config = dict(
    image_size=32,
    mask_ratio=0.75,
    encoder_arch='vit',
    encoder_fused_qkv=False,
    encoder_width=256,
    encoder_positions='rope',
    residual_init='zero_last',
    muon_scale='original',
    grad_clip=1.0,
    epochs=121.2,
    lr_schedule='cosine_restarts',
    weight_decay=0.03,
)
Rows from block 5 of the encoder, named by matrix and row number. Rows with one number belong to one attention dimension. Each number is 500 + 25 x the weight over its row's rms, rounded and kept within 0 to 999. All counts start at 0. Numbers have three digits each. After the name is the row's rms in percent of the matrix's.
# v: attention value (encoder.blocks.5.attn.v.weight, 256x256), inputs 208-255
# proj: attention output (encoder.blocks.5.attn.proj.weight, 256x256, transposed), outputs 208-255
v.13 110:514503477470491513468492506466500466537514508536492515504474457478496513492511481477546527497507460521483500496484498501477530539521521477472498
proj.13 106:490505529501528500526530459522496524507534472491475527494483535475537500492498427514499539495506492524521463468482492504478487462496499558508532
v.14 096:482515482502480495516524549451502486491474497476570511465497510465490484508522518488513498549493482510511479528468501436482461464506527499516485
proj.14 096:489506465510489481489505461493478504520499491535476531512512529501483495481507452514512509511474535514498518514478504571487468481505511478476497
v.15 119:493503511506509467507498485550500547489502484506536536483507476475520508498478483505482522481506501515496484509474502510410509532491547481506517
proj.15 114:511486506538503510510478505536480445494493477495488461539510534480476499486513477553532501533518522530522490507489488511503489515527461514531476
v.16 107:467509487472497467531486514497530500518504521526481497515520514527467487498499532514493492522490529513470511505517504509503519538479494517477512
proj.16 109:543513525477454489505468468519491501473486508487517489501491503515516520487536454497472472461494523516511534518516532500509479511498495451573497
v.17 105:411489479539527473479508493491521492495532509492498515506513492529507489480506529510522499521478455498461510476509507571456468486523491500522496
proj.17 105:497493531443480495512497519512529484459440464486532492480451485505514519517505556508503493494468497479475528519458490481493487476454514519503507
v.18 100:515512485548469472501528493501462541500468506508512527456520490435506509514481485490515506489490556498528492458481492453513505532524505513487486
proj.18 101:520505509567490505492509515440467466495548473545471501540490516544500485521517539482463520523496500513484511521501510492531497491498461487476533
v.19 101:487468475530493486511517475476494507496535464503490528480469507463486494488479463513562517525467498461511527504471495469468515508459518534527483
proj.19 098:559495548483516484543511489497458521485503494531510479493515511520523461496554437506444527514444495489449497459518515524503497476505495480516446
v.20 110:495479480505481498453580468540510486531523567510496530502492486484532511495439474512538491504520473510460532530490497533520497463527480491473527
proj.20 105:477477544498519525476451541494501446494477510502530522488490478540492494554506505517492465516531526471516506500511521489511506489455473523487478
v.21 113:488502496480531471504482494473507509522518464495471455515529450497467483482438529505528516495495506524510519497471495499490533501492499516471525
proj.21 108:501521536498501482493495450483490555491495501531500536491483580480523467465505515474482492498544503494488476525476513470523496503505522517481458
v.22 104:497528531512500483491539438503495512518513515540508559541493474518506480539520492546501498500511531531505466498498498475505473552483510465472501
proj.22 096:472465481507514529512501516498505469488529494466493410471499543520486539501494482517487476521545468484545531515509493520547466466498436482521492
v.23 116:529502512497523540506512503500505524485488491530526515462496526501531482485536486539416466514488465521516460473512504452482527490521512518468458
proj.23 113:505480507476543465463489492509526540489505518522478485529519484498522483506467503461544535524467547465460543502526507499517469465475551482522538
v.24 100:497487537536481476468482510508470495524499474478525540525488502511500566480497453432494515498475477467509452485528501530508476471483521454543504
proj.24 102:515514519499524532508480520514516497463476505498476478481500482480496474533540496545514555545489485498496509465471491528504533451474446546477482
v.25 128:524522493471515493482505545480473503526500486506494462552494522438448473485527534454481507484460481500490509534488502501500479488486501517481531
proj.25 118:450506528521513497509534466495535501461513465499495522483479499522481538496447447473518468513565495517480503492501510562493512513506588481488434
v.26 111:490499520509456483513451491486489479475522505524497475542482484542484499509554500459519513500503484535464500492539502501486543484491507473447485
proj.26 115:516519485514481474481517520507459522508480496527534515491494483471500570506528532481511527545505512474486479501456501481510478513494510537547469
v.27 107:469473473500478488500478500522509492516493476512506522534468505480483536525481478496526492538519513481501527516508503494507534481482490472480519
proj.27 105:529462466482483481505517475478483535479526508458501500446482488473498491514505460516526500481503520507452490511495480514474522510511489529492484
v.28 109:493488489487506511473486491506492481501456474487526465511549496528513494526513522483527511477497501495498487512526498498488440501479527512526495
proj.28 099:494491505538514511506469477499487514503522519493503481499505476434466493501500545478460495486452481506527536501501479528521525517500495492480517
v.29 119:518455526475490513503502515511495515487521477499492471485480538500542542442504489466512538459502440482544521492475505523491539512474526498547454
proj.29 119:515537498499499530519472505502523487549507525509465523531477473519482488466514508523489523517478499513504469459492473497523473478521500486497508
v.30 110:528485503450522523452543468539499516534490535534511517496509476531492475507527457483471530475554456498504480508487501473533497509495495496479500
proj.30 099:508543518530510465508474494490498555489498492470489497550495554526509473486468488501532492469516472494517498484488520488524486468489522507491522
v.31 111:481544487467541463520484501462511490486506500477488547515442506511517481521532439485544501499514501520494473519456503513497498502552509522503556
proj.31 103:528493508509494515529514491474469527469504492482480435487505507512453536504500450527512498498504481559529470488515503520495500503496458508512505
v.32 108:475501557461482511498514502474533514522470469459544528477500503503500498559475508542475505496491493493510468476523503431501492480476547483538488
proj.32 110:469504491490461472489439543521479480517504487482449500458510480489522472487494508502484511506553511502504516500478511472506497562529492516480518
v.33 101:541473495473497528476499479494449509468504500502505501469506501512502481492542499524499530467431508498482453475543505460465506488504490494496518
proj.33 099:493491506497506479488449504499506474508484433482486467484480508513513489492486501448509450494571519496504505504469494518521529514528484507463530
v.34 111:507508471502486529497472523492501461490493544523466510565534498525541492498525481508496468524487454528456521474488498505526492546492503480491472
proj.34 108:501485524496478466499508465494520496484527498497524518471498479508436532530486497512496485515474542487502557530503528476496473543525474472510510
v.35 119:541493472531542470475512498524524514495472502540535505520505511481492530502478495487454540477497501522516520527499507468539473470524513468488481
proj.35 119:483512528476502515524514526546485464503499490488515536500501488541519522506552507522476494506501539487508488483458537556504534477496487507510494
v.36 109:506510520477475525497508487497460508515494502516481493483470525462504476519504477515510489491505452479495508486472503501454524497459465498448483
proj.36 111:518459489511505469536496463508562518506505511493504471498499476499460503520515516508542473498451478479483544545536492457485497542530465500473502
v.37 102:511479476525526491480563485482475475510472478493544534461497520458490507502515474519500499517508489545481510479457495514507507528481508523492490
proj.37 098:505476512489495470523456537482478520441501513506460508544510503482493520509511498484508500484551557455527505488496496539476525560506459511543502
v.38 111:512516473508517492492460472534553500524465554491476502522503516484519515446508460478488522514496466492463504526504506457511527476507512539471460
proj.38 111:522499524501483489516506501516492514495496480532453530513521462545492516520503513490548485509499551513493463524508481492525485523480468479494505
v.39 106:529492433544460476493484498475466491465500499504461483478486535522513556497485495507505515458542483499493466502521498519519504530516453494500515
proj.39 106:485486491508497465466530483560501510518515518542504486496491513489510469531480489497467460511507524504474515457480492501477478483531541519482536
v.40 120:472492531534536498509502478497493469477462506479533523532502509472474485513450506516553505485513514474489503501487500533492499503447515479507473
proj.40 116:520505464461500500484487533468474501492506501521499491479511459526485504525548555482414503485476499499501496471515504479445474471555533521508530
v.41 106:518467505524499467497505531490497467491486494496478455474532515429519545458500534497503506528458524478534451516490504504520485541498474481528518
proj.41 114:529481527539526522535494425483474562527526546515513493508499474531471478472493503498484519494505573495495540504464513479495539502476475494484485
v.42 110:537422499484520512487477553504480494471519486475480503535517530481507536514525500495475507450523512507532537493511502455517500508475489502526509
proj.42 109:495497497509460490472497502503510500460486557545526563503503476549496495518526506506478495526464518448451522488517510546481504490512492507456470
v.43 118:495494520498497499514519485527547506497528501501539472501491483511520473539481499461426484508524481510493467492496503498485489533448505524497495
proj.43 126:508464485490511510484503517511436516495478499522472491515531486517473458514499476492473495500536487559499524465480489518476454465509514483576490
v.44 114:467486481460529506501552498496509562535462496495508482499487520472476510504471534518527479468488506517500505576504497497504443563495508507505488
proj.44 108:488540532510482500502483510520472535483477506456458519462506476509522498452540480472521521514504540484511496450481514524510482481492524507482534
v.45 106:488496496443489534504526516479532508503496496520490486505509491506542466492531498531459506504483435546486490474491507461494452471488537510474524
proj.45 106:521526539505511486487482462515494480488474485497465482484512547485488542504471516484521515491525535477513497544452529533487493524491504495480522
v.46 102:462453485522481483540504483542468495520494555444477503523518478543467501520492500496520480487472517490533511530495492541482528551518477468493520
proj.46 107:508530505517496496484492501477524499500490488514490558447486499443543491498517485450480507500530524470476450493478496447494503466470555563527488
v.47 114:502471515510482465503521476478419507515493512509446524447495475459473499495478522508512519500523523531534469463463496480499490499479530501467495
proj.47 109:502490497476480548494457504489533522481491497519488507495482515498511499499471532512509478519494474467509536466535504467471527477529504525536500
v.48 112:520491477521479491515502450531518537513499505468522508488481500506472464479487539470495484466559507471521530493526505496469506513504499455483530
proj.48 111:542496470470508523405487576498497486512505489516468506472499494521487543536499480525508501515458529497467516486495491524465477480503519543506494
v.49 110:509455505470538502498497506465515501458506521506511466473460488460480467520480522475447509503511517495525502488453494508467523474496523547530519
proj.49 109:494528495510497526500469525457494479549537512531486535541506475518504494475512528556522488545484463515506508477527510510529547503486501425534464
v.50 103:465520520501506479478516514524487427518466481508529495509527450515496518487486521518503477459492501481513499506494500480552503515477509519481544
proj.50 105:533465494467544497525494485493506532492492508552487504486501516517494478512496516479474506504496499478494516498559512517424479481494528479499561
v.51 096:489493482483500510482485451482531517481506494499502497465495504526527522524482504501507494474489457436555499502462499530471514517511499443508535
proj.51 098:472546532469505506474474516528469483530515515524513513496555505493469488500475565479508470521528518524484478484473520505532487486458519538478518
v.52 104:506481521475518516499528521470475520516544527520524511472462468486519467531500488496527473542495483509493466499504503478506471505513498514443537
proj.52 106:488516518505520475508510466484526449476516494484477477521527502525507478494455499538509509518496535492539548472543492517464529471447490509491441
v.53 109:516461517528468507531499520497496521519533497538496486525511514488508524478475527545516505515501516523499518442468502471493547535527494519502469
proj.53 112:556460471483500491515480498475497470473492507499498491520534529451494463511530493503490483499472517500515468523512484514507500508498455495528532
v.54 119:517450529480543516452502491509483502511468507463493467483483519519522462522485506489490526518470476507476534486506498506478424502484508468540473
proj.54 121:495490503531491488510514531526500506495480480524480514483503486520523499477503481486506493500527510520473504535522493492471494504544464485511506
v.55 121:501524445515506493460485532535535479483474497514450493485502525487498490468473513461500494460464522498529473467490500552463485485516489490481489
proj.55 116:538513557512519500515541485507493501502509527463530469550473452514482508459537468518494509488551481531485488549502489491508507504524470525491479
v.56 112:521497548456519464487487483490547516480491509450495483481485512490518492482541522525501484500565546472526469469487504550502558529533485529502538
proj.56 113:513498456503509543531550475525467511483531506510493512523495469539456483483499510483500491525452475540460532503495514535524499498486471465511463
v.57 104:509473498478525506503527518485451459474491474510501536513519483453489558531520493504541502488473543515497502483512504508525499524536472529488513
proj.57 096:482517489512497464517472477484506498490551494497517480497522490508535479476532504463469492530540520443551461469464496511535547458459546509498483
v.58 115:550485512510475495528486482498471514478520516522474527503518505499506548480468501465509507472534555482502508495498500563499508470524455503488530
proj.58 122:506455460513501508492509519482472456496511479522541538519539516506504514536472437537453483489522472507532443486499489540533503514492512538498487
v.59 118:518500516483495522489498509503526509530536520478491496455494463490508468505467505476534473503527519471499485490456499449525500467538496536488544
proj.59 113:503484482515504509498483479465516480512513505488477485494508486476508556468491546565492485515530485535529498484487494508496534514466515506437488
v.60 111:535521441483450505530512493490511474488448510546504510482502511487495524494529463493548486551479537510463468474488502488515521522503526494534459
proj.60 112:484498481509526468516482447484474530456504520509496471518528475473478476474496491504480509498524470527555482508497477483524501484528462498466502
v.61 110:536495527512484513485528477488432488516535524506500526508530451478501506528490500466495484505485463483490495522474497476464515509509459492491522
proj.61 105:525485523445503493517445476497517474482471461495566520506488516483474488441475466483490496485481525519451503458508498498496524488501513526516473
v.62 104:490480507488499483519516508518466476518478525516523487442433512529499445511525464529556497483480518509476491508504500476516484443461528490501503
proj.62 103:512513502524524482500461531486502514483476480468462517513462495482519546480499517500475537510503495504521492505531490516431539492545451525503484
v.63 107:476523497496505500433517515506494506491490543467538522527510529508494514497497512524487488515491466513483486504486504526468499545520502503521494
proj.63 110:500501495534497510515484483511462500511461497533497524478506527505485529480465515485526505520532549519497493485548515526491484451525466507537515
v.64 083:515494478508478491527463495522434538495462497503515503495476484546516466494521472483500505517559470471517487460450507526517515500508519448478468
proj.64 082:501521525505490477506474484480477492493476492506529454512504527514534444535500494544483472442527507475513508494521469470468454473530478492491501
v.65 087:510545505507501515513426468476456529498486509489481519509547505549544457505478500490502471494518469508503504477539494540559505499475450491536528
proj.65 088:488508510513519474514546514537532507529493505550482513507506499468497481483521433490468479440477489490498500525477501528483499495521501507440522
v.66 086:516495492493478480501474478537538545536511461506490469515463489528455486519544495494516477523505491524504552505510504491493470524500527508448476
proj.66 084:498504531523501517460537515501491499495484510506529456517526477524568452480457545504471532516489515446499470467500506481468551517544504555520500
v.67 089:488496520499474488487476463461496453466517550487515498483532513499528502485490512513507506484546489488485486484478501477538527483464502526531531
proj.67 087:507512520468519493510520502496485524523517493522500511506464510496470464523516490486527505461485510514480461483511487553441485484487493483464466
v.68 082:479496476497566473453521490504515548456471501519446465514506513463522516495507475511506556509469483480519478496494503480522527537486509504495510
proj.68 087:504478499520488497542527460526514501462532476511537505520545482526526506526508485487554493490517506490513452459490508507495459465510481525526511
v.69 086:481487515506535492464548475518532496485514505503492513487515492463531524502516501436450487429518501532495499484492502538461482496520477523520487
proj.69 086:494488470449476536533515506489499490496460488505512510437512479469553496515501532484534511467497489521525534508507483512506499504425486524518521
v.70 085:528502519464478534432494505504504559457499508509485504510499469521513545505498536465529500493528498513516526512484513502503481458508446498490521
proj.70 090:511482483468489519480506505491541519487495489514445471507498527473506543454483560496516516540481515517527476455521491531498515523478490492523498
v.71 086:481484498463514496471516507490481467483468545506465492499515473491485479490527454498558491492472506474495523511459505485522494514539513492503489
proj.71 089:496555469524497460529484507534488527528473509500514484509502509466525465500485485502502480490482543511454493520467466533504502462503483480474499
v.72 094:489523534522563493496516532505500518531487486494501497516512526455529508503493515513517533489505487560462526527509492508439511471448482482509450
proj.72 096:464481485470497529500537460470481436472455481520479508514498501536440461532503521505514491522534524500498494547492494454492527513475474502473506
v.73 086:512520518571513486490493496487536499514531499469495511491438510514512487451475483524519494513474508496532495501506510455523558461518469484524465
proj.73 087:494535499488521494487469514476502490498534500554503518484521492498506488515489507528482543507537531550494508487455491482507438504496494495487540
v.74 074:568501529508523512508519535499540476531453514500517485489505454517495484497512461513503516486508461498466540512538504482519474472503529498480530
proj.74 073:523511439491496501490480521472485499484516496481483493533490520492489416499485469515457489575523560496493498538529510467507538475476502499440534
v.75 088:504490480476509510497476520495508534540526530559479483489504537489477538482517504497492490492463539511526513533462491502496482522461494503503508
proj.75 090:520511520495522524482470472494463487518497477476546517500479508522463480487449504492461485477550479517504514525486527469540503506531515519481505
v.76 093:498485502500510523490505489491488481499508488520522523476506483492522523509562451508471510492503459514507463510530501469513438535525528555495453
proj.76 092:484479499511455494526500513448505485488494526532522481506460501506473526472522483513577529527486524503542518508453513570513507505522498460487513
v.77 084:531443463516544519480495508478531513504493512480520484488549533511559520480492476468517478482489503495526558431497500492518477518565505474512506
proj.77 077:542534533494495449522494527508509491487465514450493482506455513482456493488498458498484505559501510551423486531475481488510486487456482474523483
v.78 084:479530469503532468495512500498500435485499529501501503517520560513530515535485494541519480491548523468498565476530502477485456504471516441479480
proj.78 087:504527524534498496479506513504498517474494494533514499510492519472510510507471450511457475503507502505481522512473521526503506513526438517494524
v.79 079:506464467506499486463493462563447460513484530487511507502495517463470468484542515552505486529483434512515500501554506515475489527555496497482525
proj.79 080:490500502511504467489471541518489508497529434493509522505508485521470498508496453479525456453502504485479531522465505443531515493521534504472501
v.80 093:491475459514528540501527449532454510477494515491473480483509483441445534472535494534502500523499490499482510485509497489516532527453512518519513
proj.80 098:514528513505467491496455494535495566496486492524506479501506495524550504487496565463532543485488520502500435473478477546492482471525494465519485
v.81 078:515496529467490462546502499505499468490496514506521518508481500452496489503505479455474534507524501511500510516492510509467494511465546495426463
proj.81 079:530480483507492547463465472447487533473534484518487515468504496504467495551495481554503494510527509441480517488511509459476479492520491514482526
v.82 093:466542475501470482534507474449506504459518498515532512531489483533505447516501458482483486476507516452537472490518492477497510483499528504497502
proj.82 100:505497520514510509461528529464486500531539497493496509486480508511492541480528484493529495478536486491518516481489501495494510473553483524518471
v.83 078:520479500448501518512443513443495524482493513529548466524450494444497506475500502485536493497526515514516506472527505430534533522514522537515481
proj.83 083:516526488512466512525451478491491521477473473514531537491522489529508519493497516503476507501523453465545493490482533496499531509496469516521467
v.84 086:520466465509449498497460477461491516477488489492466496506493484485510498475514511514470423523488463478529546496481511497521526484526508532497494
proj.84 086:489478504459470483481537514461524494514556515525539471512484542547550455479508478523487539484537464507470482524481491480531484468491529488558460
v.85 090:493529487528519513515484488505523469510529495570513534494511487514515450508493471472483490490523473512502468462505495492509510559456426524524472
proj.85 088:513481521467503514560525466513499550505486522511463529485485476493549496481491500509515536508492504532508504494479511562475520508501492488520475
v.86 086:516502494487507511480519483456533506478541519513462472516526501547486472486558546478493500505556483485506466457534498502513447475452528492496531
proj.86 081:523513562528458483496502523508442524517472483549500475452513508505454536484491479506502481495473492569480527501498494533498457541511491508481498
v.87 088:480461537496519549559509558491513508529443497500481497558529475472494523499529481528521503528548484478453536458489486497471529458521515503521471
proj.87 089:499517485453511454504468473490455451493491541474478458492476533497471456496517544503489518508494483516500482530487493494517515480505507491466522
v.88 082:529512508484459509502520509470457530497493528496498543525475466474497549504513534478567474489482502510517516459497498518502508523516510510537469
proj.88 081:512445513499546498589516510480507505499519490503531453472535547479485532499471509468421531486523508490522539521480524470486524534461528511513492
v.89 082:499506472486512486477526505524493466500523517491469502543507537497474514484507488506505478548479477502509509499510503510503483494484487480465566
proj.89 078:494470472539493486469486494521460527511571504527520555497509485499458523484465521451531479506495528480501515481487517513477476508513503506482503
v.90 079:486533551508487507504490507484508499501455515493461496469534467456509499543515499465546506503492513497476500504489496502492517471513524481483494
proj.90 089:502481447502526506510512490494527503496506482478491506500514499466489502463520469489458508549518464476474516510472505489557530523459490523516515
v.91 079:499506494436500500516524508520546509522468475488516516521534501513500516507503521490508559477523519480494493491520494490510488505457496506484506
proj.91 082:472560453538476513458507465551487511489521502499469504540452475481509509477462460484488464539502469517491475442480471494523475500504502542497501
v.92 083:524501504492487508505455519513573468480529496499517490494530480529472505476498505544480482519457479516492497475491501535572508518500502531492535
proj.92 084:533483534510511491508544441493498477521537525453522462513464510531456519475520514511515498532467493481527490528521522517461520466510516469490493
v.93 087:430489494454517500512503496490534477519448515491559517445493497499467496505509491498461497505514490449461485480495497503475520488505515525490526
proj.93 084:486535481570490475444492545526463491510523473481519495526522497533529506515502451499481483515493518521487510523494502508539487530515490512499493
v.94 084:475479517487529526495500513501477551532508538490483531505484537530475522490542527542523517516496499462477507544521504488500489518515467511532478
proj.94 080:463540489515520526490494471532520497498505497529476544514500524535485478522475489503482520477539563526497471534504524479526509505500538486481464
v.95 086:453507494526466481480504475472554507507486475546507488498478501487528497502482522491479502518506494500498506546518491456480505535447499475490503
proj.95 098:500470512506517516504496494511480474502506530556500481492532451519503528510513515464498541467473499497525528468512521563514489496501457518553520
v.96 097:532492452454552455494519506500502492511495491482545507523502485514522518519467487490513540494520500495503471528513498446476515513502458502492494
proj.96 100:503489532492513500509503513481480517474521499522467499499463512492499520528517482544522513507490516514502487505514495529551477440487517464522474
v.97 095:475509478528476469522524525495456504468452481521505505473504485491479499540458478512481484457512511556522481510493503506523487517508496512470485
proj.97 100:507478495491512521519519491474480466494503512546534487537476535510516506468483469486522502468534510492503489532506490507529532509507532501459516
v.98 088:492453536504463511473501489528513506554516518554474521508511490478488513510518522456455483536518495490476480492490500528494502512485495476502496
proj.98 090:512492479490481487469514521502533497563529503480499505510430509506532544494559506537495487517530482472507546482500501493457514493491464499506567
v.99 093:479469469511499494527473472464510470527491483479529451522491479506454522484464483481495499495535443455536503488510503514539514530457528490511547
proj.99 095:496532595460524479497493515472543532506536511522475514531498513494534592494518511496512500472472522485531468502480487486500510536458457494473514
v.100 089:509506522503509504508498501463550496458490486475468499468505547498444494486494508461483485487501481536543510534481510530484501491514555526462519
proj.100 094:502524451502480540520524526462498471475496456540486494473512482521537487502455524512502464507495482493514496433491487487500560542484508510538476
v.101 088:511498512519458509523491504477483517501495488536478513489470476481548495482494509502519483458471515452517473517495499531491435506471488547461463
proj.101 096:528523488505511483489523575517549488463478471458486512483494498534460437530480549499464479491521501494483558541526513458471515489536565515513540
v.102 084:485470462467495503565502467509457526519484487463553507500483569528464498469503465512483516516530509501511545501486501530512494511467531480512505
proj.102 089:488513532449503495474518524513455552483463507517484525520515492516500487491519412497514489445556465517482481484466490470526481490521502505504457
v.103 087:510476516497498505486496517509518484496480480512489542482473487522543522466528487503504491500482512524486523481505488522458494484495440536506548
proj.103 092:531509469514505508526526521516500473499469488490504488450514501481499548490498472539459446493515485500482471478493495473516501465522529511501498
v.104 092:531520498528527507513494520538468516482458533491488469547478502470502497476513534535474496497534494509559489472500502534524513532490507518478479
proj.104 090:510509513515512454528501491519505559460504483481458463555503481526491470521466485496537500470506488474451536498462467502520544495536496519493489
v.105 091:486507507499515479501533477521525518492548482507503493489463499480520509500517534517485483495558586492543482439510502491523525474477491501473503
proj.105 086:508507510491487490525510505514481466509502518525503520474503468456541502527532557499480511491518478482455492524540491462525487578476477524476523
v.106 086:471430545510496554517459509529465547519476499492516523457517482537443479516499513467490463491480534483509485499512489452507489489487475482489504
proj.106 090:487502487475506471492491471501480543502520492538483500546478498465548489547540492527489506510463492492488515531472497524450569512520519471526528
v.107 092:517435508500511488509489558456557494523508482515485448489544516469495511509516506516515479521496561498480474514496498555519466501528531511506520
proj.107 094:475546461551469523492501511559492508499519488469510511473476502521496510488484547483488491535517488467495536518526485512490488519514496505533541
v.108 090:513537493540525499500499491522536527484498495506532440521536495478503507477522515508483505476509519486506482467504495476484474502486490524493456
proj.108 091:480512485500498474483519498508495571455469496553494551495505549511498552515479505475533465503481528479501494453476507498512529466514533500462536
v.109 093:469500551443527498498566520529465499496501498481512529519486512532495502487508486484461517483529492516512533464571508528493463509489525501530438
proj.109 098:534518507472481486520498500515512541559539512480496503483497514476540525506494494507539461507500456476494475528478515502516515471493429480443499
v.110 094:476475515564511510492503536461487497509480492473470497490466522522487531500462501509522488456525495505480481490495491516525490486507487504530482
proj.110 102:466483493495511508504509471501496485492514536468547486520514503516465502495483466532483492468500510506528500531506496531514506521514472566489507
v.111 087:509462500523503536498443494496500487476481497448466486509524487487501466475510508497510528502479467518483534504516497552477470502477483563499457
proj.111 091:483536490501507488546491474486500515523497500470501536500541498461461435506484474509525494506501488525570497509463490532511491472521526478529481
v.112 089:541478482480506458510493514525495495508528561507493477509517536514562519525496469421494489471512518505475529497521488494522505466530512541493453
proj.112 087:517514493552476559507486526504537491529506476490462532471510498528483528509467485521499508530517492500496450521529504541449496448500508478530480
v.113 089:524468482534522451469527468450482495510527487492539530458475533502527521491473498514538508488488485463508520494507499480499486516468504463481541
proj.113 095:495535529470484460529450544518470507460502490501516472514491475515520490478535550496485521529487567532503485512456497494494494526446549533509525
v.114 095:498446479476516464547533457493545515481501518456503501501580474497454541515537518521517508483546482454532490496486497498459504505480530497483523
proj.114 099:489505542466530534500464520515441490508477513555490470509462468464566514502496474493505508497504493526438494489495495539496526487490468516515494
v.115 091:511533503480549468554479503502498499535499502509481473505548489461493500454555484464474483435528483511492515500471489554533476475530496500485536
proj.115 094:509457470532523510471541462534491551480488511486488492459498509539494455537492504504443513523498503465497472497459519523498470533465525498517492
v.116 093:472478451465467552486529460491531456492500512500550502444527530498507540530515491487515530462508492511508556512501492530448491492488498522500492
proj.116 093:504536510486494520498497530484470527535508514513512482524502537521497520496498436496510485499530494483510469488486499463465539454483492512514506
v.117 096:511528535496460518495491528510494484498506483508488511486495529512500533488489486498465487484463496492463492509465498524464527452556449525480502
proj.117 095:496471473535515511527488502436520484482511508476491511470527504524463456518526501532497510489508473498463531486527476475522511526465492465523497
v.118 087:507511476478455453490525525535516489511531556534526471482485505541457468479533524493467475458509509480492523483529516480545471503501503476516498
proj.118 094:515491524470518522472495472494491539528490463553454527551531508509563522495524540486492527509481489504535466473482518465512460510503519512456504
v.119 099:460462498494522506484472543547548477502557536532461510536492509504484486479512481532492473504497486463509484500487493512486478548475535467496503
proj.119 100:550521470527476481472527513490495503525547458467540511473492483509529471528484506480467493523551462499471500544520487505466498509492547518463537
v.120 095:482526477504507531480516531524488466474512493476500500490498505485466550467472502469475530520510472554495517509487489468494505585491496471464520
proj.120 099:483544508453476508520501463516489504517534479501504507489472520494511502506486592501503490508526464479518512530517480514473481465482498497521513
v.121 093:497511496477537496540506472486532497483519502490513427490514524485465499500448540495481502492485495484480512483455495523531471512495493491512538
proj.121 094:509503558455529549479485509477506506503503489470437539498518528484478525511537500517463475471489516447511490540530523528516553500466478435503488
v.122 095:516451517500540478471521501485463541492520487556524502505486524498487497516467503522493497466490515503536501488532497473545505529467504477517510
proj.122 096:480496517471506490510491485511523468479520495492503478504512455483573492532516539491500510484513501470496520569506514499479487465517496461477523
v.123 088:547498521538478516464505485525484517527475511469520506441514466491534509507504468508507506480513513504473446494525509516523481467506466516515541
proj.123 085:494474505533514525507476494456461513481515478489522511519477512511493518424491488513484483499466516551482505486508527465538480513498478485507473
v.124 093:545466506490531473543488501491511519477421490474509534498469485535478486500522538507461505466523509501557502482466496460526489454477535490513518
proj.124 092:507474467463508474487480479475449534489507510481462467471540504511522465501498466479500528458542485488502510485548506490507484545482458507538520
v.125 098:505459523480515492486499517517457510481472477471439497465490471512517498449499525544461494515465488470480490498469492506513485491498473506482525
proj.125 100:505513540476495491448486542506575466476552497479541551538487501452522519517510547502473505507449527518495566530481461493513509501492478479520539
v.126 098:500540496500451487506493471516514476550486523504466464488548506495551503507480486514508488497458454518506529511513494513520504506535499514516521
proj.126 100:513546476501532520532472514481539510503521476491528529498468479511446507530473510504477515524482527465517510502546500474501524501510443545496496
v.127 095:488508516517491484485516511557478526486479495515473487517494490507522508480500475465478518498449441442475483455518503521522490521518502461517508
proj.127 095:527517496477521521509522529510522480453523492461543522489488554503492517519484534505500493509478476503490497494510481487484499555525514492461474
v.128 103:525453464501500527464468505537549500516443520499491486505504502523496496529529520517476537485500459459461542506550502490458457514490469469499502
proj.128 101:465542534496516463492502492458480533538503443499482509471513488456503465470516553487513518545514455546529534497487510480511514456488503513522480
v.129 107:487459533513470511530460462456517477523510478510424452534495513519506507500489518527483489482508500533499453499457497529550451454475493451484538
proj.129 103:457512492476523486513460537471482494499544496488487504512468483531455456482523463529496545506537520505490512529510494477499507526549478506478503
v.130 093:498501491484532467504486525465531491530512514520520535495538532502448520521521509483441479486505548478556465496498496513506476491488486504529519
proj.130 094:509507485521466480460505501536520477499536506471475474462521494510496538500457504481496506473518492498474500482528470519496486479515489464529545
v.131 092:510489458550493509482469481497517506473468556460495484495511496474510495499489472518475531520498500547520489526490496485466512540477495517513474
proj.131 090:450525482426450561531469506505523486470480474466523510537515506487516582486498486493551473533518508481521500487520480522505509490512497487524479
v.132 103:497505480491456499501522512500503508496483474529528480476531471540486528539510468484501466474496512524471491516499498455482504488520507475515478
proj.132 104:574504540510504494509501504483475516480510523486470512484512484441474496475507522495462498495529487464508498505554505554496496471493522492511530
v.133 094:461426527525463490443474470505512486537490493479463497514488515495514488512493505490519485535471502487506488523448501495510453520520489489523510
proj.133 097:522514494481492483544502529518508415493529458489533506552479503489498505485523512496505459520514515548484536476516505492514554508534474524503485
v.134 093:498514466502492474487489497502503482480488464493482494519493472494507536473515459508489466504511517550499516543520507514518520519525497439515446
proj.134 089:511513528488487471542485481505466530494483529456511514526467482519492509505500431476531532497480504495526510464508479522467495500494491535509493
v.135 097:512492480514515522505499514507513468515488512521495516486477533508555494486435516536506526511523460483528543488482497484459495520502499467535490
proj.135 097:451490513490490517543510465467492477513524471494489550541486491487479494489519486527545504476474521506547482472549491497476501470500504506502503